{
  "encoder_arch": "vit",
  "model": "masked image model",
  "dataset": "photos of plants and fungi (iNaturalist)",
  "train_examples": 45211,
  "image_size": 48,
  "crop_scale_min": 0.7,
  "horizontal_flip": true,
  "translate": 0.12,
  "method": "mae",
  "mask_ratio": 0.6,
  "loss": "mse",
  "encoder_norm": "rmsnorm",
  "encoder_norm_position": "pre",
  "encoder_activation": "quick_gelu",
  "encoder_mlp_ratio": 2,
  "encoder_head_dim": 64,
  "encoder_fused_qkv": false,
  "encoder_bias": "none",
  "encoder_qk_norm": false,
  "encoder_parallel_block": false,
  "encoder_inner_norm": false,
  "encoder_kv_group_size": 2,
  "encoder_patch_size": [4, 4],
  "encoder_layers": 6,
  "encoder_width": 384,
  "encoder_positions": "sincos",
  "decoder_width": 128,
  "norm_pix_loss": false,
  "decoder_layers": 2,
  "init": "torch_default",
  "residual_init": "none",
  "optimizer": "soap",
  "beta2": 0.999,
  "learning_rate": 0.00098,
  "beta1": 0.9,
  "shampoo_beta": 0.999,
  "eps": 1e-08,
  "precondition_frequency": 20,
  "max_precond_dim": 1024,
  "one_sided": true,
  "adamw_lr_other_params": 0.001,
  "max_grad_norm": 3.0,
  "max_steps": 9900,
  "batch_size": 256,
  "epochs": 56.1,
  "lr_schedule": "cosine",
  "final_lr_fraction": 0.05,
  "warmup_steps": 290,
  "weight_decay": 0.5,
  "adamw_weight_decay_other_params": 0.05
}
Rows from block 3 of the encoder of a small masked image model, named by matrix and row number. Rows with one number belong to one neuron. Each number is 500 + 25 x the weight over its row's rms, rounded and kept within 0 to 999. All counts start at 0. Numbers have three digits each.
After each neuron's rows are labels from the 100 images, of 14848, where the neuron reaches its highest value: "strongest on" is what is common among them. Only what is clearly more common there than usual is listed. The data: photos of plants and fungi (iNaturalist).
# fc1: MLP up (encoder.blocks.3.mlp.fc1.weight, 768x384), inputs 0-76
# fc2: MLP down (encoder.blocks.3.mlp.fc2.weight, 384x768, transposed), outputs 0-76

fc1.315:501496527491529501477521446504497458534519506478513475487501516471541490566506519477516487499561506514480495524505489439531490551548475476500515462502488483447503554482511493495488464500474519497496486507510501504454536514483491509
fc2.315:501526492488469512506519554521481554484504555522477501506540503528496533457503502487510513509438484491519553501444494508473523470461514523489473482500508520546479457506519474493517508535496472520509519477478473517543496505536497433
strongest on: order Asterales; family: Asteraceae

fc1.681:448449487478483554519564585505574477492503469489491520478488497537504466543508539515516458454467521539528520467512506506504475522490499523532509516522501493519517476479475488480497507548490508491554486536505479538488525493503518452
fc2.681:573535500517502469541468496515422475471502522529522551526468525500525527490467501502453504483491488452515485546490490458533490462486506487535517487509471543465555506504508488525488523516509508456474488498497508473492502488487472507
strongest on: class Liliopsida

fc1.320:589536493475514466475481480462491473461516472465483528495496522527518490507497489502488472475489553461488558504450493504495500502503528491516501492534487465494515509455457491511497485492495501491495482510477489522489505496481516497
fc2.320:538509508489489520491537514505532522537502525535504466475509496489495468483488452471522558496498456552507517490525507481544556495465492478487517497533516532481493507481518482452469491474492468524486510492517483503495475560508494517
strongest on: class Liliopsida

fc1.742:504516519510456531538490530557509466452501545558510508475460507494470465470526453510482521484496503483465516504584524492472540492524467481503510522482507477510530515515514472532470456516501485515469519523510469454489507536493536512
fc2.742:491528496550491490499514528509521504533503517508531520546503531523513527509515493460490490433480512477505512442467493541504530513490509528500540494499510442505506504486470506526524509503515547526477491476520470458476514474528494511
strongest on: class Liliopsida

fc1.530:493505544534527533479491511540558512495486478474510501466483507474477491514493524515534519474503498494500517464514499537462530503502516511524516501486515513543466497515491495473494516517518531478488505483507518538493487508499487514
fc2.530:488486518536484544542523520471461453480508522511479475456477513463507478492481472481455507513446493459506519498494543503502470482527489529476513473518482528456539489492503485494525499535517540540472513507492470506496510504502482547
strongest on: class Liliopsida

fc1.710:508540487501505496472453528539477479496524497520500508507475488517493529571538470492466484481482479529505538512512491476517460500533520492542508500493509545518491531526496501496521470502521526536506513481517529511514493499506503462
fc2.710:489500532468495507492512507471497491518509512486515495526516498471465483506488491506485468513532487533492488514461537504509526517567488513493511483539513451480519501471529520493543502513487527500523566524483450485488511451488502488
strongest on: class Liliopsida

fc1.304:431557471492522472521484466508512441500474482509517570498527531546547457493539485507525521523535531510483502523499508480537516513495495466510483531516509487529522525538458506495531492496483499501451480508491533518493475498508477514
fc2.304:526515520498442492512481546514466504521520533539508488524517509498514527455471495503507520502514452537480478496489512530523537464467506491523470520482515507453510454453540502509507530500567519518476577490552496474490476499541525517
strongest on: order Asterales; family: Asteraceae

fc1.527:488541491509511490524467536544547495479549537505516512479487478497490539498515544503490482503520474491519524454486490496507514454493474473484474466511521544495500527501497508483518476537507469500514461532514511488511491447508505497
fc2.527:484433509486459504482529465502500458485480504556525476495469543514486464514507439495487527476489481469513488532520541514508543481494518541501492555465450512491511487444511489537485537489461516472443485463519499527490471533496514479
strongest on: class Liliopsida

fc1.141:537540459478492520487497494492511510485492489479471491500531511459492503514483452540537451533453524509468496470476523497471494527489506541474499472492457494521526465474471487509485512487501508521517495536455491484480499542505525512
fc2.141:495522505496536470506494511557500513507544492511520530465505465488548494512472497540475497508527461480543514504509503525481534514472534503511497459470530512496543490500517508506489454455522511465443559497489533493478536509513490547
strongest on: order Lamiales

fc1.268:470451500489477530523512474499467498512499524506514529476536483503521510508500537463524522460507494485494486510472485502518529476514479505490507533531516475498518511488520544509493481494528481486500441478487468503456531476529495486
fc2.268:436509533476466509516523502504493506492494526472488483497457506524493521495472498525496488564546486528520486505492490487518501495505456465542498507489497480518507495487460514517488486472514494521517541525509508498534487480489504506
strongest on: order Asterales; family: Asteraceae

fc1.511:476435517489483480485536521485501484460474455468482526517501519541489488514514519492501479495459486495506518523485498478506484497495520494504513535481479480490509490463507479496473526461500482502514511472481499467501501521495521522
fc2.511:463527502509535502502508502515474467469489510492536488472503482465474509527498501500496539503540522534476502497488508529463536472476533479472519501510491512471524465531483516494516516513502558487470544487483492495528526509494509489
strongest on: class Liliopsida

fc1.290:457475497494490505496503480509517488465500516505534493469471515529475480521479496493549515511494498510494509500490503482519513490480471492478527512532518543465499501499533539490526461479498483522460452467490504491487521505510461500
fc2.290:442537523495435487480548521484496452532487499480487527505515477516526532485473498499478477506531488513481460500504466492510497515536545435512505470508498483517470483531498467502507518498535560482491554488508513510529480493524551507
strongest on: order Asterales; family: Asteraceae

fc1.106:494463517528469493527455523450510490483468485459508524475479485503485505507495473465513484510474528533500513469499495484494504534496520489515479500480538461485495503466499581478491507502551524504483538495516534481481483526465455451
fc2.106:509530501554481478509461517485502524443464542486540487506491504452502529550529506513499521440537543494462532506484532476528506473497492472497553502481524453503510485551463536529513523502464487502458508494511522482472482529511471483
strongest on: class Liliopsida

fc1.668:512517462465519517541517525529467516492511518482491498466487511504498475521515493500519448493471502541475493475490465525486476513474482481503503503499438515508507532499479506510486507497498494455515477472478487512506469570486501515
fc2.668:494508546500467539507496459474472512493489485531531533507530489511507518522479482525477508495474554435532526541517497502483574492498520524473515488505510510542517486501501461535517515499510533507487520541530500496482519446534514481
strongest on: order Lamiales

fc1.98:480487483472519506532504481482504484508581502470470431498516519502518527528492474442504492510514527525463532500473500502501502557509560476509471500478483508483470500459487519538462482480472486555530493501511492482515508497484507495
fc2.98:495434493505460495513486466531490503492461507516492533502495494492496473440489486507507522491485465503509529474497527538506496468504504508469511506487504473511532522508514480455511502466581516514503519505479522471477479510534517523
strongest on: class Liliopsida