From a checkpoint of a small masked image model: decoder width 128, batches of 256.
Rows from block 5 of the encoder of a small masked image model, named by matrix and row number. Rows with one number belong to one neuron. Each number is 128 + 32 x the weight over its row's rms, rounded and kept within 0 to 255. All counts start at 0.
Before each neuron's rows are labels from the 100 images, of 14848, where the neuron reaches its highest value: "colour at peak" is the nearest of a few named colours to the mean colour under the peak. Only what is clearly more common there than usual is listed. The data: photos of plants and fungi (iNaturalist). In brackets: how many of the 100, against the usual share in percent.
# fc1: MLP up (encoder.blocks.5.mlp.fc1.weight, 768x384), inputs 64-95
# fc2: MLP down (encoder.blocks.5.mlp.fc2.weight, 384x768, transposed), outputs 64-95

colour at peak: pink (36 vs 4.4)
fc1.351 [113 146 189 101 123 129 149 130 160 157 104 115  89 147 150 105 127 130 147 136 135 131 103  98 147 143 180 135  76 156  92  77]
fc2.351 [150 158  52 120 118 143 175 105  79 115 129 121 181  80  80 112 149  87 146  86 131 110 170 180 109 152 108 140 176  74 157 121]

colour at peak: pink (29 vs 4.4)
fc1.107 [149 183  64 137 146 106 162 170 147 114 121 112 160 162  93 105  74  88  94 149 162 140  63 187 146 164 125 130 127 134 123 192]
fc2.107 [154 110 193 126  76  89 165 121 114 122 175 130 115  68 123 140 192 192 152 103 113 105 185  90 156 159  90 124 135 108 167  70]

colour at peak: grey (72 vs 46.8)
fc1.737 [ 82 140 102 177 144 135 149  59 145  91  72 131  64 133 121 132 132  80 125  92 168 166 147 101 145 123  85  65 107 169 117 123]
fc2.737 [131 110 229 116 140 120  84 157 124 125 112 129 199 138 136 125 135 136  94 138  93  75  42 184 123 114 137 164 154  93 121 106]

colour at peak: black (32 vs 4.5)
fc1.564 [128 138 157 102 132 174 104  97 109 104 145  98 179 102 170  78 128 151  58 190  80 205 160 105 103 140 144 158 161 154  79 132]
fc2.564 [179 134 128 144 141 115 142 192  83  95 136 122  36 123  95 173  99 127 132 141 121 135 119 127 127 104 103  87  76 185 121 105]

colour at peak: green (31 vs 6.3)
fc1.321 [150 138 122 185 106 140 129 219 127 121 133 112 113 167 160  74  97 126 118 138  77  93 185 152 136 125 103  88 110  60 154 129]
fc2.321 [140 153 132 107 161 193 163 116 109 128 101 135 159  95 114 160  96 105 134 123 157 138 110  93  75 122 132 166 154 124 116 148]

colour at peak: pink (25 vs 4.4)
fc1.431 [139 168 152 166 108  81  91  91 109 159 116 106 157  74 156 176 103 112 117 167 130 129 156 115  74 137 134 125 142 136 137 136]
fc2.431 [ 85 106 105  98 152 152 143 107 123  88 110 108 106 152 133  69 141 149 119  90 110 138 124 140 197 125 110 106 121  88 106 147]

colour at peak: brown (60 vs 35.2)
fc1.253 [101 152 157  95  92 150 109  99 123 110 192  92 198 137 132 133  83 188 129 134 131 114 130 108 127 107 135 178 160 117 161 195]
fc2.253 [125  43 109 153 150 100 139 177 119 152 114 144  75 145 123 154 150  83 179 185 109 195 112 141 135 139 115  98 120 114 144  74]

colour at peak: cyan (29 vs 0.5)
fc1.221 [144 189 126 186 131 174 153 134 169 122 149 149  99 102  91 135 109  57  74  87  90 118 175 122 127  90 121  41 143  34 177 139]
fc2.221 [141  78  94 106 154  98 129 155 120 126 115 126 124 135 158 139 142 184 117 166 156 194 174 118 120 139 119 164  73 125  68 202]

colour at peak: yellow (29 vs 0.6)
fc1.552 [151 115 166  73 137 119 190 132 149 105 106  82 112 121 130 140 129 201 136 107 141  44 173 102 130 110 194 189 140 118 189  80]
fc2.552 [125 166  65 131 190 132  84 129 109 151  95 139 108 185 103 137 125  95 141 129 122 182 108 153  92 113 113 102 131 123  71 179]

colour at peak: green (26 vs 6.3)
fc1.680 [155 180 119 131 144 149 143 118 139 134 156 119 123 125 118  85 111 144 125 140  73 149 112 121 128 176  93 149 120 106 122 137]
fc2.680 [129  77 152 140 149 161 140 100 122 167 172 137 139 121 131 158 115 110 151 107 143 110 132  97 132  74 137 100 154 119 118 115]

colour at peak: grey (75 vs 46.8)
fc1.313 [116 172 142 135 135 161 139 148 143 155 174 137 110 104  98 159 140 144 148 134 134  91 153 119 100 106 197 212 107 116 124 107]
fc2.313 [174  97 129  89 136 141 131 124  88 128 135  89  90 176 173 132  72  92 138  94 122 171  89 161 176 133 105   4 155 103 155 137]

colour at peak: grey (75 vs 46.8)
fc1.147 [128 143 142 110 166 166 170 139 132 117 149 105 158 178 177 176 184 133  89 105 123 180 154  49 152 121 167 146 138 121 154 138]
fc2.147 [120  88 109 176 115 117  95 127 128 116 146 156  84  74  75 106  33 120 163 132  85 118 130 219 115  99  95  92 126 126  85 124]

colour at peak: grey (78 vs 46.8)
fc1.716 [ 81 175 130  89 142 133 148 117 149 161 126 110  82 121 214 151 195  94 156 161  74  94 109 153 140 132 129  57 161  71 152  83]
fc2.716 [149  56 138  74 158 132 134  97 129 114 219 118 194  85 109 133 113 154  99 132 160 146 136 116 144 132 112 129 164 116  92 134]

colour at peak: grey (76 vs 46.8)
fc1.743 [104  99 134 173  78 137 153 101 109 102 132 113 175 130 155 145 111 150 161 145 155  66 129 114 153 138 114 128 141  87 153 123]
fc2.743 [192 147 148  87 185 140 142 108 140 119 186 175 144 120 109 123 180 127 202 119 149 147 168 109 125 138 173 129 130 219 116 136]

colour at peak: pink (33 vs 4.4)
fc1.340 [136 120 167 143 167 155  96 116 109 131 151  86 122 141 100  92 169  83 130 128  98 138 185 173 134  89 122 199 129 147  75 159]
fc2.340 [150 105  53 134 146 115  98 121 105 120  51 126 155  97 127 133 101 129 118 111 168 119  55 111 145 125 108 102  76 186 142 128]

colour at peak: cyan (34 vs 0.5)
fc1.71 [144 117 175 117 135 120  52 135  91 130  94 113  82 147 135 121 160 207 137  61 125 207 175 130  72 137 141 111 146 114 148 139]
fc2.71 [160  62 151 111 116 143 151 120  92 159 125 143 119 130 127 159 140  92 193 164 132  87  56  90 184 125  49 166 153 108 109 137]

colour at peak: pink (26 vs 4.4)
fc1.101 [ 83 133 104 136 157  93  80 142  78 159 107 151 133 214 176 132 126 123  90 109 130 163 161  66  82 160 191 104 122 128 147 113]
fc2.101 [136 135 115 157 135 197 181 128 120  83 156 130 160 107  92 124 134 132 160 127 145  96 159 177 128 123  96 147 138 136  80 160]

colour at peak: pink (27 vs 4.4)
fc1.89 [134 128 177 139 151 139 127 139 128 145  93 157  68 203 101 133 119 164 138  92 147  83  91  99  51 119 126 128 141 117  91 145]
fc2.89 [130 184 115 136 103 128 160  96 136 116 115  87 211  56 159 121 179  91  75 151 112 129 172 163 160 151 135 163 114 123 125  86]

colour at peak: brown (69 vs 35.2)
fc1.328 [181  88 155 109 169 124 129 140 144 156  89 130 142 143 134  69 138 108 139 106  88 136  72 154 114 148 114 153 110 110 101  98]
fc2.328 [109 163 118 136  87 161 128  94 133 122 208  99 161 108 127 152  92 186 134 143 154 106 177 101 124 102 108 153 145 111 151 177]

colour at peak: grey (72 vs 46.8)
fc1.579 [109  79 136  80 188 180 178 135  55 139 151 112 150 159 109 135 164 108  93 105 108 107 148 103  67 125  43 169 106 124 160 100]
fc2.579 [162 200  82 159  77 113  80 140 206 144 110 180 109 138 136 139  98 107 118 142 124 121 133 148 162 116 190 120 111 132  89 174]

colour at peak: brown (60 vs 35.2)
fc1.269 [153  96  83 103 138 107 177 209  67 217 151  87 144  91 101 171 141 137 109  99 102 102  85  89 154 147 136  90  89 163 167 111]
fc2.269 [101 142 187 198 121 142  88  76 128  55 174 139  91 175 146 131  98 125 159 182 141 170 182 151  93  98 119 190 142 125 134 181]

colour at peak: grey (72 vs 46.8)
fc1.146 [160 121 170 108 108  92 143 118 130 187 111 115  89 186 165 163 193 100 145 128 195 102 134 155 200 124 161 177 106 101 138 119]
fc2.146 [ 87 144  65 166 146 168 166 161 143 100 113 139 158  88  77  77  56 157 151  83  57 159 158  71  39 154 117  81 102 145  96 136]

colour at peak: brown (69 vs 35.2); black (26 vs 4.5)
fc1.429 [ 51 137 108 152 117  84  90 137 144  97 180 146 160 158 145  82 126 111 135  77  75 186 123 131  58 114 151 111  52 189  98 193]
fc2.429 [163 172 142 125 120 219 169 107 120 147 159  65  92 109  57 148 152 164 116 171 118  99 135 110 143 119  85 147 131 137 129 106]

colour at peak: grey (74 vs 46.8)
fc1.734 [ 92 147 120 123  70  89 142 118 134 171 119 154 138  72 145  66 112 129  89 125 126 130 181  79  90 111 143 141 183 131 166 172]
fc2.734 [146 136 141 100 156  83 150 170 153 123 130 148 111 173 104 131  98 141 141 134 152 118 103 172 113 188 109  99  78 174 116  91]

colour at peak: pink (35 vs 4.4)
fc1.382 [ 71 129 107  98  71 148 114 156 136 196 154 177 104 145 142 105 146 131  87 145 152 163 133 133  88 106 126 207  86 197 171 110]
fc2.382 [155  97 184 130 191 114 157 112 132  72  91  77 115 134 120 143 130 106 163  85 161  82 148 182 187 101 110  27 142  89 106 127]

colour at peak: black (45 vs 4.5)
fc1.256 [166  70 103 120 140  62 107 110  84 176 132 156 144 191 142 110 140 144 137  95 145  90  77 195 159 127 136 138 123 122 127 138]
fc2.256 [119 141 131 157 115 200 129 193 172 130 103 127 126 138  98 153 150 182  96 181  98 127 123  94  88 134 161 152 124 124 110 160]

colour at peak: brown (61 vs 35.2)
fc1.567 [ 68 142 150 182 103 125 103  95 108 127 130 108 118 122 159 145 157 158 143 101 100 101 104 119 130  95 158 123 112 118 162 165]
fc2.567 [198 117  90  61 124 124 139 101 104 130  86 127 160 144 126 110 153 115 142 193 146 143  94  98 112 155 111 135 155 110  78  73]

colour at peak: pink (31 vs 4.4)
fc1.268 [123 164 173 122 138 142  67  73 151 129  77 108 152  90 125 117  99 137 127 115 168 153 153 124 113 110 103 179 114 170 127 163]
fc2.268 [120  49 116 110 159  96 154 126 107  86 167 135 131 207 139  92 193  95 136  97  97 120 102 177 197 125 102  96 158 102  99  82]

colour at peak: brown (62 vs 35.2)
fc1.516 [126 135 137 151 123 177  85 112 132 171 178 117 133  96 130 150 108  84 133  90 174 189 128 158  65 119 147 140 142 130 139 145]
fc2.516 [107 143  73 140 116 150 167 151 120 101 105 115 113 113 111 103 139 163 111 173 101  88 185  99 134 122 143 107  86 169 112 141]

colour at peak: black (54 vs 4.5)
fc1.7 [ 72  89 166 161 162 119 108 102  44 166 121 146  99  93 110 141 155  66 126 123 124  59  65 153  58 165 166 154 169 115  91 131]
fc2.7 [181 178  85 110 130  96 150 133 108 113 189 122  83 124  89 128 115 139 109 120 140 133 125 170 111 113 101  74 113 147 141 143]

colour at peak: black (62 vs 4.5)
fc1.220 [128 160 180  99 159 101 121 137 107  86 153 158 142 141 168 134 109 116 109 181 151 171 141 111 148 143 161 145 146 113 142 127]
fc2.220 [145 141 123  78 154 149 142 123 116  69  96  80  69 160 124 153 117 174  96  98 135 101 161 136  90  69 113 160  91 163  92 149]

colour at peak: green (28 vs 6.3)
fc1.436 [ 95 150 113 167  26 182  85  83 137 129 153 148 155 155 151 136 163  71 123 114 177 127  85 175  88 149 143 159 123 144 169  80]
fc2.436 [149 152 158 115 201 127 157 192 115  96 168 116 126 100 139 107  98 197 118  97  91 118 199 127 183 140  68 115 119 100 167 165]

colour at peak: grey (74 vs 46.8)
fc1.560 [155  63 105 146 122 143  89 140 108 165 148 108 149 180 103 175  91 181 153  64  98 113 149 107  30 102 124 139 138 139 105  85]
fc2.560 [145 172 140  79 140 105 129 126 130 112 161 134  70 112 144 139 136  61 127 174 166 155  91 119 236 106 159  90 113  94 189 149]

colour at peak: grey (74 vs 46.8)
fc1.312 [107 134 124  80  84 173  80 168 143 165 147 127 112 186 103 102 166 104 174  94 116 123  81 156 108 179  86 166 187 102  97 146]
fc2.312 [134  99 163 121 177  69 160  72 113 117 163 117 127  71 170 147 122 160 106 160 138 135 230 100 177  86 110  98 105 145 191 120]

colour at peak: black (30 vs 4.5)
fc1.199 [ 96 102 148 114 134 107 176 180 126 138 170  59 112 147 177 135  88 129 129  92 124  69  86 124 187  92 149  66 120 101 171 105]
fc2.199 [116 176 114 143 114 134 134  82 124 140 134 170 123 113 128 105 146 136 153 165  93 225 198  66  82 181 130 211 149 150 101 136]

colour at peak: brown (74 vs 35.2)
fc1.238 [ 97 127 102 175 149  76  98 174 163 135 121  84  85 104 165 150 142 120 141  89 143 105 151 135 142 155 201 153 110  32 206  74]
fc2.238 [124 139 134 148 133 223 177  95 114 161 160 130 171 150 125 101 123 161 112 168  94 145 100  80  95  93  85 132 101 184  55 180]

colour at peak: pink (59 vs 4.4)
fc1.52 [122 129 107 114 132 128 137 104 108  90 153 155 148 119 112 150  92  94 151 139  99 139 119 186  88 141 149 117 158 113 125 151]
fc2.52 [138 197  82 108 166  77 137 162 142 158 108 149 114 116 119 130 113 146 108  67 152 129 159 171 146 134  94 140 130  92  77  70]

colour at peak: brown (65 vs 35.2)
fc1.469 [112  76  80 107 112 116 159 151 102 196 132 160 169 166 131 105 169 157 137 140  92  97 105 121 168 145 130 155 130  56 132 164]
fc2.469 [152 141 179 157 114 127 154 134 140 115 159 134 111 155 117  85 130 141 190 132 124 145 119  92 100  96 118 106 132 138 109 111]

colour at peak: grey (74 vs 46.8)
fc1.401 [145 118  86 113 189 129 157 150 153 173  50 124 146 138 140  92 158 182 128 105 130  97 142 145 102 152 155 185 140 114 173 106]
fc2.401 [117  96 175 149  92 124 115 103 150 128 219  82 125 112  83 155  99 105 136 136 106 145  84 138 145 118 106 129  96 132  98 146]

colour at peak: grey (77 vs 46.8)
fc1.411 [131 145 168 164 160 111 117  96 123  89 138 124 118 135  96 160  86 132  82 134 115 121 179  80 132  99  92 154 137 121 104 168]
fc2.411 [119  97 111  71 104  79 145 171 141 172 167 140 158 135 151  94 132 125 178 150 145 144  81 191 141 122 145 106  73 112 130  62]

colour at peak: grey (72 vs 46.8)
fc1.648 [107 118 118 154 118  59 142  79 112 106 117 150 113 141 137 123 153 153 141 114 116 133 133  76 109  73 196 156 141 199 154 146]
fc2.648 [185 187 155  93 136 125 124 162 122 112 131 131 129 164 126 139  63 144 121 211 147 134  40  96 163 198 111 127 105  91 138 149]

colour at peak: pink (25 vs 4.4)
fc1.242 [122 106 156 150 160 111  94 118 124 134 153 129 136 127  81 141 151 148 163 152 132 119 159 165 115 126 157 178 121 102  48 138]
fc2.242 [162 101  66  91 156 170 153  77 169 130 189 102 117  72 108 147  87 109  84 125 117 155  93 136 209 141  88  69 188 101 153  85]

colour at peak: cyan (30 vs 0.5)
fc1.184 [100 103  90 166 154 103 113  96  92 131 126 109 134 119 195 104 184 154 163 148 124 200 174 109 148 136 101 159  93  86  90 152]
fc2.184 [144 123 143  85 135  98 164 132 143 169 127 140 155 150  97 153  80  95 110 123 137  57  79 162 128 111 152  96 168 119 143  98]

colour at peak: pink (34 vs 4.4)
fc1.677 [145 100 179  91 110 128  80  75 129  70 132 119 137 115 126 110  78  56 161 135 153 138  87  87 182 125 129 107 151 113 179 170]
fc2.677 [145 168  57 112 178 131  98 144 156 131 116 133  91  73  83 155 120  86 171 188 104 108 133 103 123 131 148 108  95 180  53 128]

colour at peak: black (41 vs 4.5)
fc1.204 [ 91 113 157 167 135 136 143  90  80 155 121  99 117  66  82 113 168  64 122 127  89  88  74 155  69 167 175 185 156 120  77 160]
fc2.204 [165 177  85 101 141 114 150 146 111 102 160 127  53 156 116 136 115 184 123 120 124 122 129 179 131 101  78  74 121 184 139 102]

colour at peak: brown (63 vs 35.2)
fc1.718 [129 157  89  89 115 102 122 174 124 147 112 152 143  90 148 100 128 149 149 180 170 104 149 131 134 147 166 173  91 106 171 106]
fc2.718 [146 120 105 158 111 156 137 138 110 140 135 141 104 126  77 122 127 146 131 105 116  91 112 126 115 123  98  73 149 105  92 203]

colour at peak: cyan (33 vs 0.5)
fc1.639 [125 114 121 111 114 108 159 119 134 131 191 125 166 177 176 105 102 112 110 103 123 129 194 130 159 147 138 102 111  68 221 122]
fc2.639 [ 81 143 120 135 121 134 136 149 125 123 124 136  80  67 105 149 162 120 150 127 147 144 116  86 137 133 103 126 136 184  61 111]

colour at peak: pink (43 vs 4.4)
fc1.487 [ 92  78  92  96 161 132 152 111 101 136 203 114 137 157 146 154 140 125 115 129 130 129 129 133  62 114 139 194 133 176 145 147]
fc2.487 [119 154 100 125 116  68 143 162 164 130 159  96 116  97 105 131 150 140 108 102 183 140 123 148 137 140 136  81 143 202 121  92]

colour at peak: pink (27 vs 4.4)
fc1.440 [114 131 116 118  96 135 132 124 117  57 126  99 151 193 159 103  95 173 142 149 164  87 117  82 111 154 154 154  67 154  74 168]
fc2.440 [144 119 159 128 134 179 128 177 139 128  35 173 116 117 128 120 126 112  89 120 135 124 219 145 107  79 196 123 153  72 170  90]

colour at peak: brown (72 vs 35.2)
fc1.590 [102 160 145 101 154 136 178 121 125 118 125  62 120 171 104 136 165  79 105 121 173 123  78 109 187 120  92  82 111 131 133 153]
fc2.590 [126 141 146 142  62  92  92 137 164 137 144 198 138  79 149 123 113 168 151 160 135 128 199 122  53 154 164 181 155 136  84 129]

colour at peak: orange (30 vs 0.3)
fc1.131 [132 112 128 156  46 100 130  57 154 147 125 133 112  88 124 102 153  69 128  47 121 147 130  85 147 121 121 115 122 141 116  95]
fc2.131 [147 164 153 126 239  89 156 158 118 123 112 159 133 137  94 186 109  70 130 179 159 117 152 166 123  75 135 137 122 126 102 194]

colour at peak: cyan (31 vs 0.5)
fc1.53 [120 137 166 186 122 122 129 162  93  98 150 116 106 128 113 106 146 120 137 154 134 123 153 172 214 143  92 156 122 133  73 182]
fc2.53 [194 174 118 122 163 145 158 133 132 113  73 110  98 143 149 128 104 114 153 155 145 151 130 120  74  67 104 107 134  93 134 128]

colour at peak: grey (74 vs 46.8)
fc1.303 [151  83 128 126 149  91 164 202 135 109 210 129 138 165 106 143 137 135 190  89  59 145 128 105 181 115 190 212 209 123  94 108]
fc2.303 [148 158 122 155 156 184 129  88 138 163 109 110 103 104 152 146  94 155  84 144 174 143 147 142 104 116 100  63  65 133 190 157]

colour at peak: pink (25 vs 4.4)
fc1.343 [100 160 163 120 180 153  87 120 169 149 158 113 121 128 138 157  96 146 133 102 167 117 152 134 124 106 121 145  96 101 120 123]
fc2.343 [108 118 119 118  66 110 180 135  98  96 127 146 124 100 128  80 176  73 126 120  86 136  82 106 130 167 168 115 147 128  86 127]

colour at peak: brown (66 vs 35.2)
fc1.640 [115 167  96 163 110 116  94 171 178 152 130 103 111 100 105 158 128 150 121 121 156 117 161 179 100 115 113 103 131 156 146 117]
fc2.640 [111 129 136 123 123 122 192 122 134 147 120 114  90 137 125  92 121 153 153 158 124  97 152  84 119 155  89 148 105 151 126 114]

colour at peak: black (36 vs 4.5)
fc1.705 [ 88 115 138 140 109 137 132 127 148 129 191 174 130 135 139 119 145  90  74 115 163 116 185  92 100 109  94  80 145 156 134 145]
fc2.705 [129 127 122 130 159 152 105 108 157 150 157 155  75 152 102  63 164 143 108 161 163  88 165 151 172 125 153 141 139 131 116 115]

colour at peak: brown (66 vs 35.2)
fc1.99 [125  96 127  73 101  64 146 142 133 153 158 124 100 120 166 129 153 179 117 116 174 142 113 115 175 134 131 163 169 147 162 142]
fc2.99 [121 175 142 135 116 107 165 104 123 113  58  97 123 173 144 104 131 143 161 174 105 108 169 114 106 125 111 131 163 124 130 116]

colour at peak: brown (66 vs 35.2)
fc1.257 [117  82 128 105 165  69  96 119 116 131 145 108 152 184 131 170 156 147 123  70 122  86 114 102  64 118 137 111 127 102 142  71]
fc2.257 [118 184 120 151 125 168 185 122 111  91 177 126 116 123 113 144 126 163 207 139 148 145 168  96 155 147 111 139 170 147  87 171]

colour at peak: brown (62 vs 35.2)
fc1.291 [141 158  94 115 175 148  88 123 154  52 107  80 144 173 129 130 162 123 154 179 127 137 114 147 156 114 155 128  93  70 101 151]
fc2.291 [149 117 118 111 141 120 155 131 124 155 165 111 115  94 127 101  57 171 102  96 130  84 119  79 116 192 199 162 180 245 192 144]

colour at peak: green (26 vs 6.3)
fc1.339 [133  89 105  88 170  88 122 151 129 131 120 104 151  58 149 139 148 113 148 120  72  87  73 149 106 144 168 135 166 188  47 199]
fc2.339 [159 177 178  98 166 109 128 159 159 124 189 133  95  90 129 125 156 147 121 129 149 187 175 101 168 123 109 113 125 145 113 119]

colour at peak: white (38 vs 1.1); pink (27 vs 4.4)
fc1.647 [149 144  92 129 164 200 119 168 124 140 142 106 144 128 154 149 122 107 113  88 159  72 154 175 139 110 104 100 176  94 154 156]
fc2.647 [164 139 121  93 128 165  79 145 135 144 142 109  87  96  87 116 139 182 129 195 103 130 125 169 132 158  67 134 154 129  89  91]

colour at peak: black (30 vs 4.5)
fc1.631 [ 98 123 134 159 136 116 137 102 166 158 157  90 131  81 182 130 102 140  95 107 117 174 162  99  79  97  82 185 124 123 143 106]
fc2.631 [184 127 151 115 148 131 108 181  98  47  96 114 101 116 143 130 115 198 146 145 151 137  85  99 136 128  88 117  82 161 117 113]

colour at peak: grey (73 vs 46.8)
fc1.278 [102 164  90 161 170 180 151 119 145 138 186 142 109 180 142 168 105 147 144  71 137 156 122 108  79  71 121 170 178 126 148 138]
fc2.278 [153  91 196  86  77  99 123 137 103 124 110 115 114  51 112 121 173 113 109 173 116 165 149 130 161 172 146  98  57  95 115  71]

colour at peak: green (52 vs 6.3)
fc1.250 [157 158  61 183  61 168 133 168 133 134 118 119 180 169 144 133 106 128 131 157 102 110  82 126 144 125 163 100 123 142 136  88]
fc2.250 [156 135 173 104 144 155 130 106 129  96  99 154 127 181  96 173 133 124 112  92 151 120 161 125  87  94 153 102  97  98 193  93]

colour at peak: white (38 vs 1.1); pink (36 vs 4.4)
fc1.491 [118 163 134 125 134 175 152 152 116 108 158 116 141 191 131 113 143 195 154 173 151 173 185  78  65 131 126 200 126 106 129 103]
fc2.491 [107  88 174 161 134 145 113 103 136 131 174 176 124  98 122  79  80  77 137 101 144  87 127 169 159 137 128 104 150 193 127 121]

colour at peak: green (29 vs 6.3)
fc1.30 [132 146 113  72 139 111 178  96 106  98 174  83 147 152 161  84 152 144 148  95 176 109 118  88  68 141  43 131 147 156 141  92]
fc2.30 [186 114 144 138 159 131 101 136 105 166 157 140  91 121 110 168 106 179 174 136 147 150 200 142 148 107 113 140  91 162 132 161]

colour at peak: black (33 vs 4.5)
fc1.23 [119 124 156  90 123 145 129 100 160 151 137 106  76 102 152 134 141 140 136 175  83 190 159 104 106 156  85 173  94 113 169 111]
fc2.23 [131 103 193 160 152  92 159 174 147 108 123 115 142 142 130  99 124 203 149 129 149 130 118 117 121  89 100 100 132 172 106 162]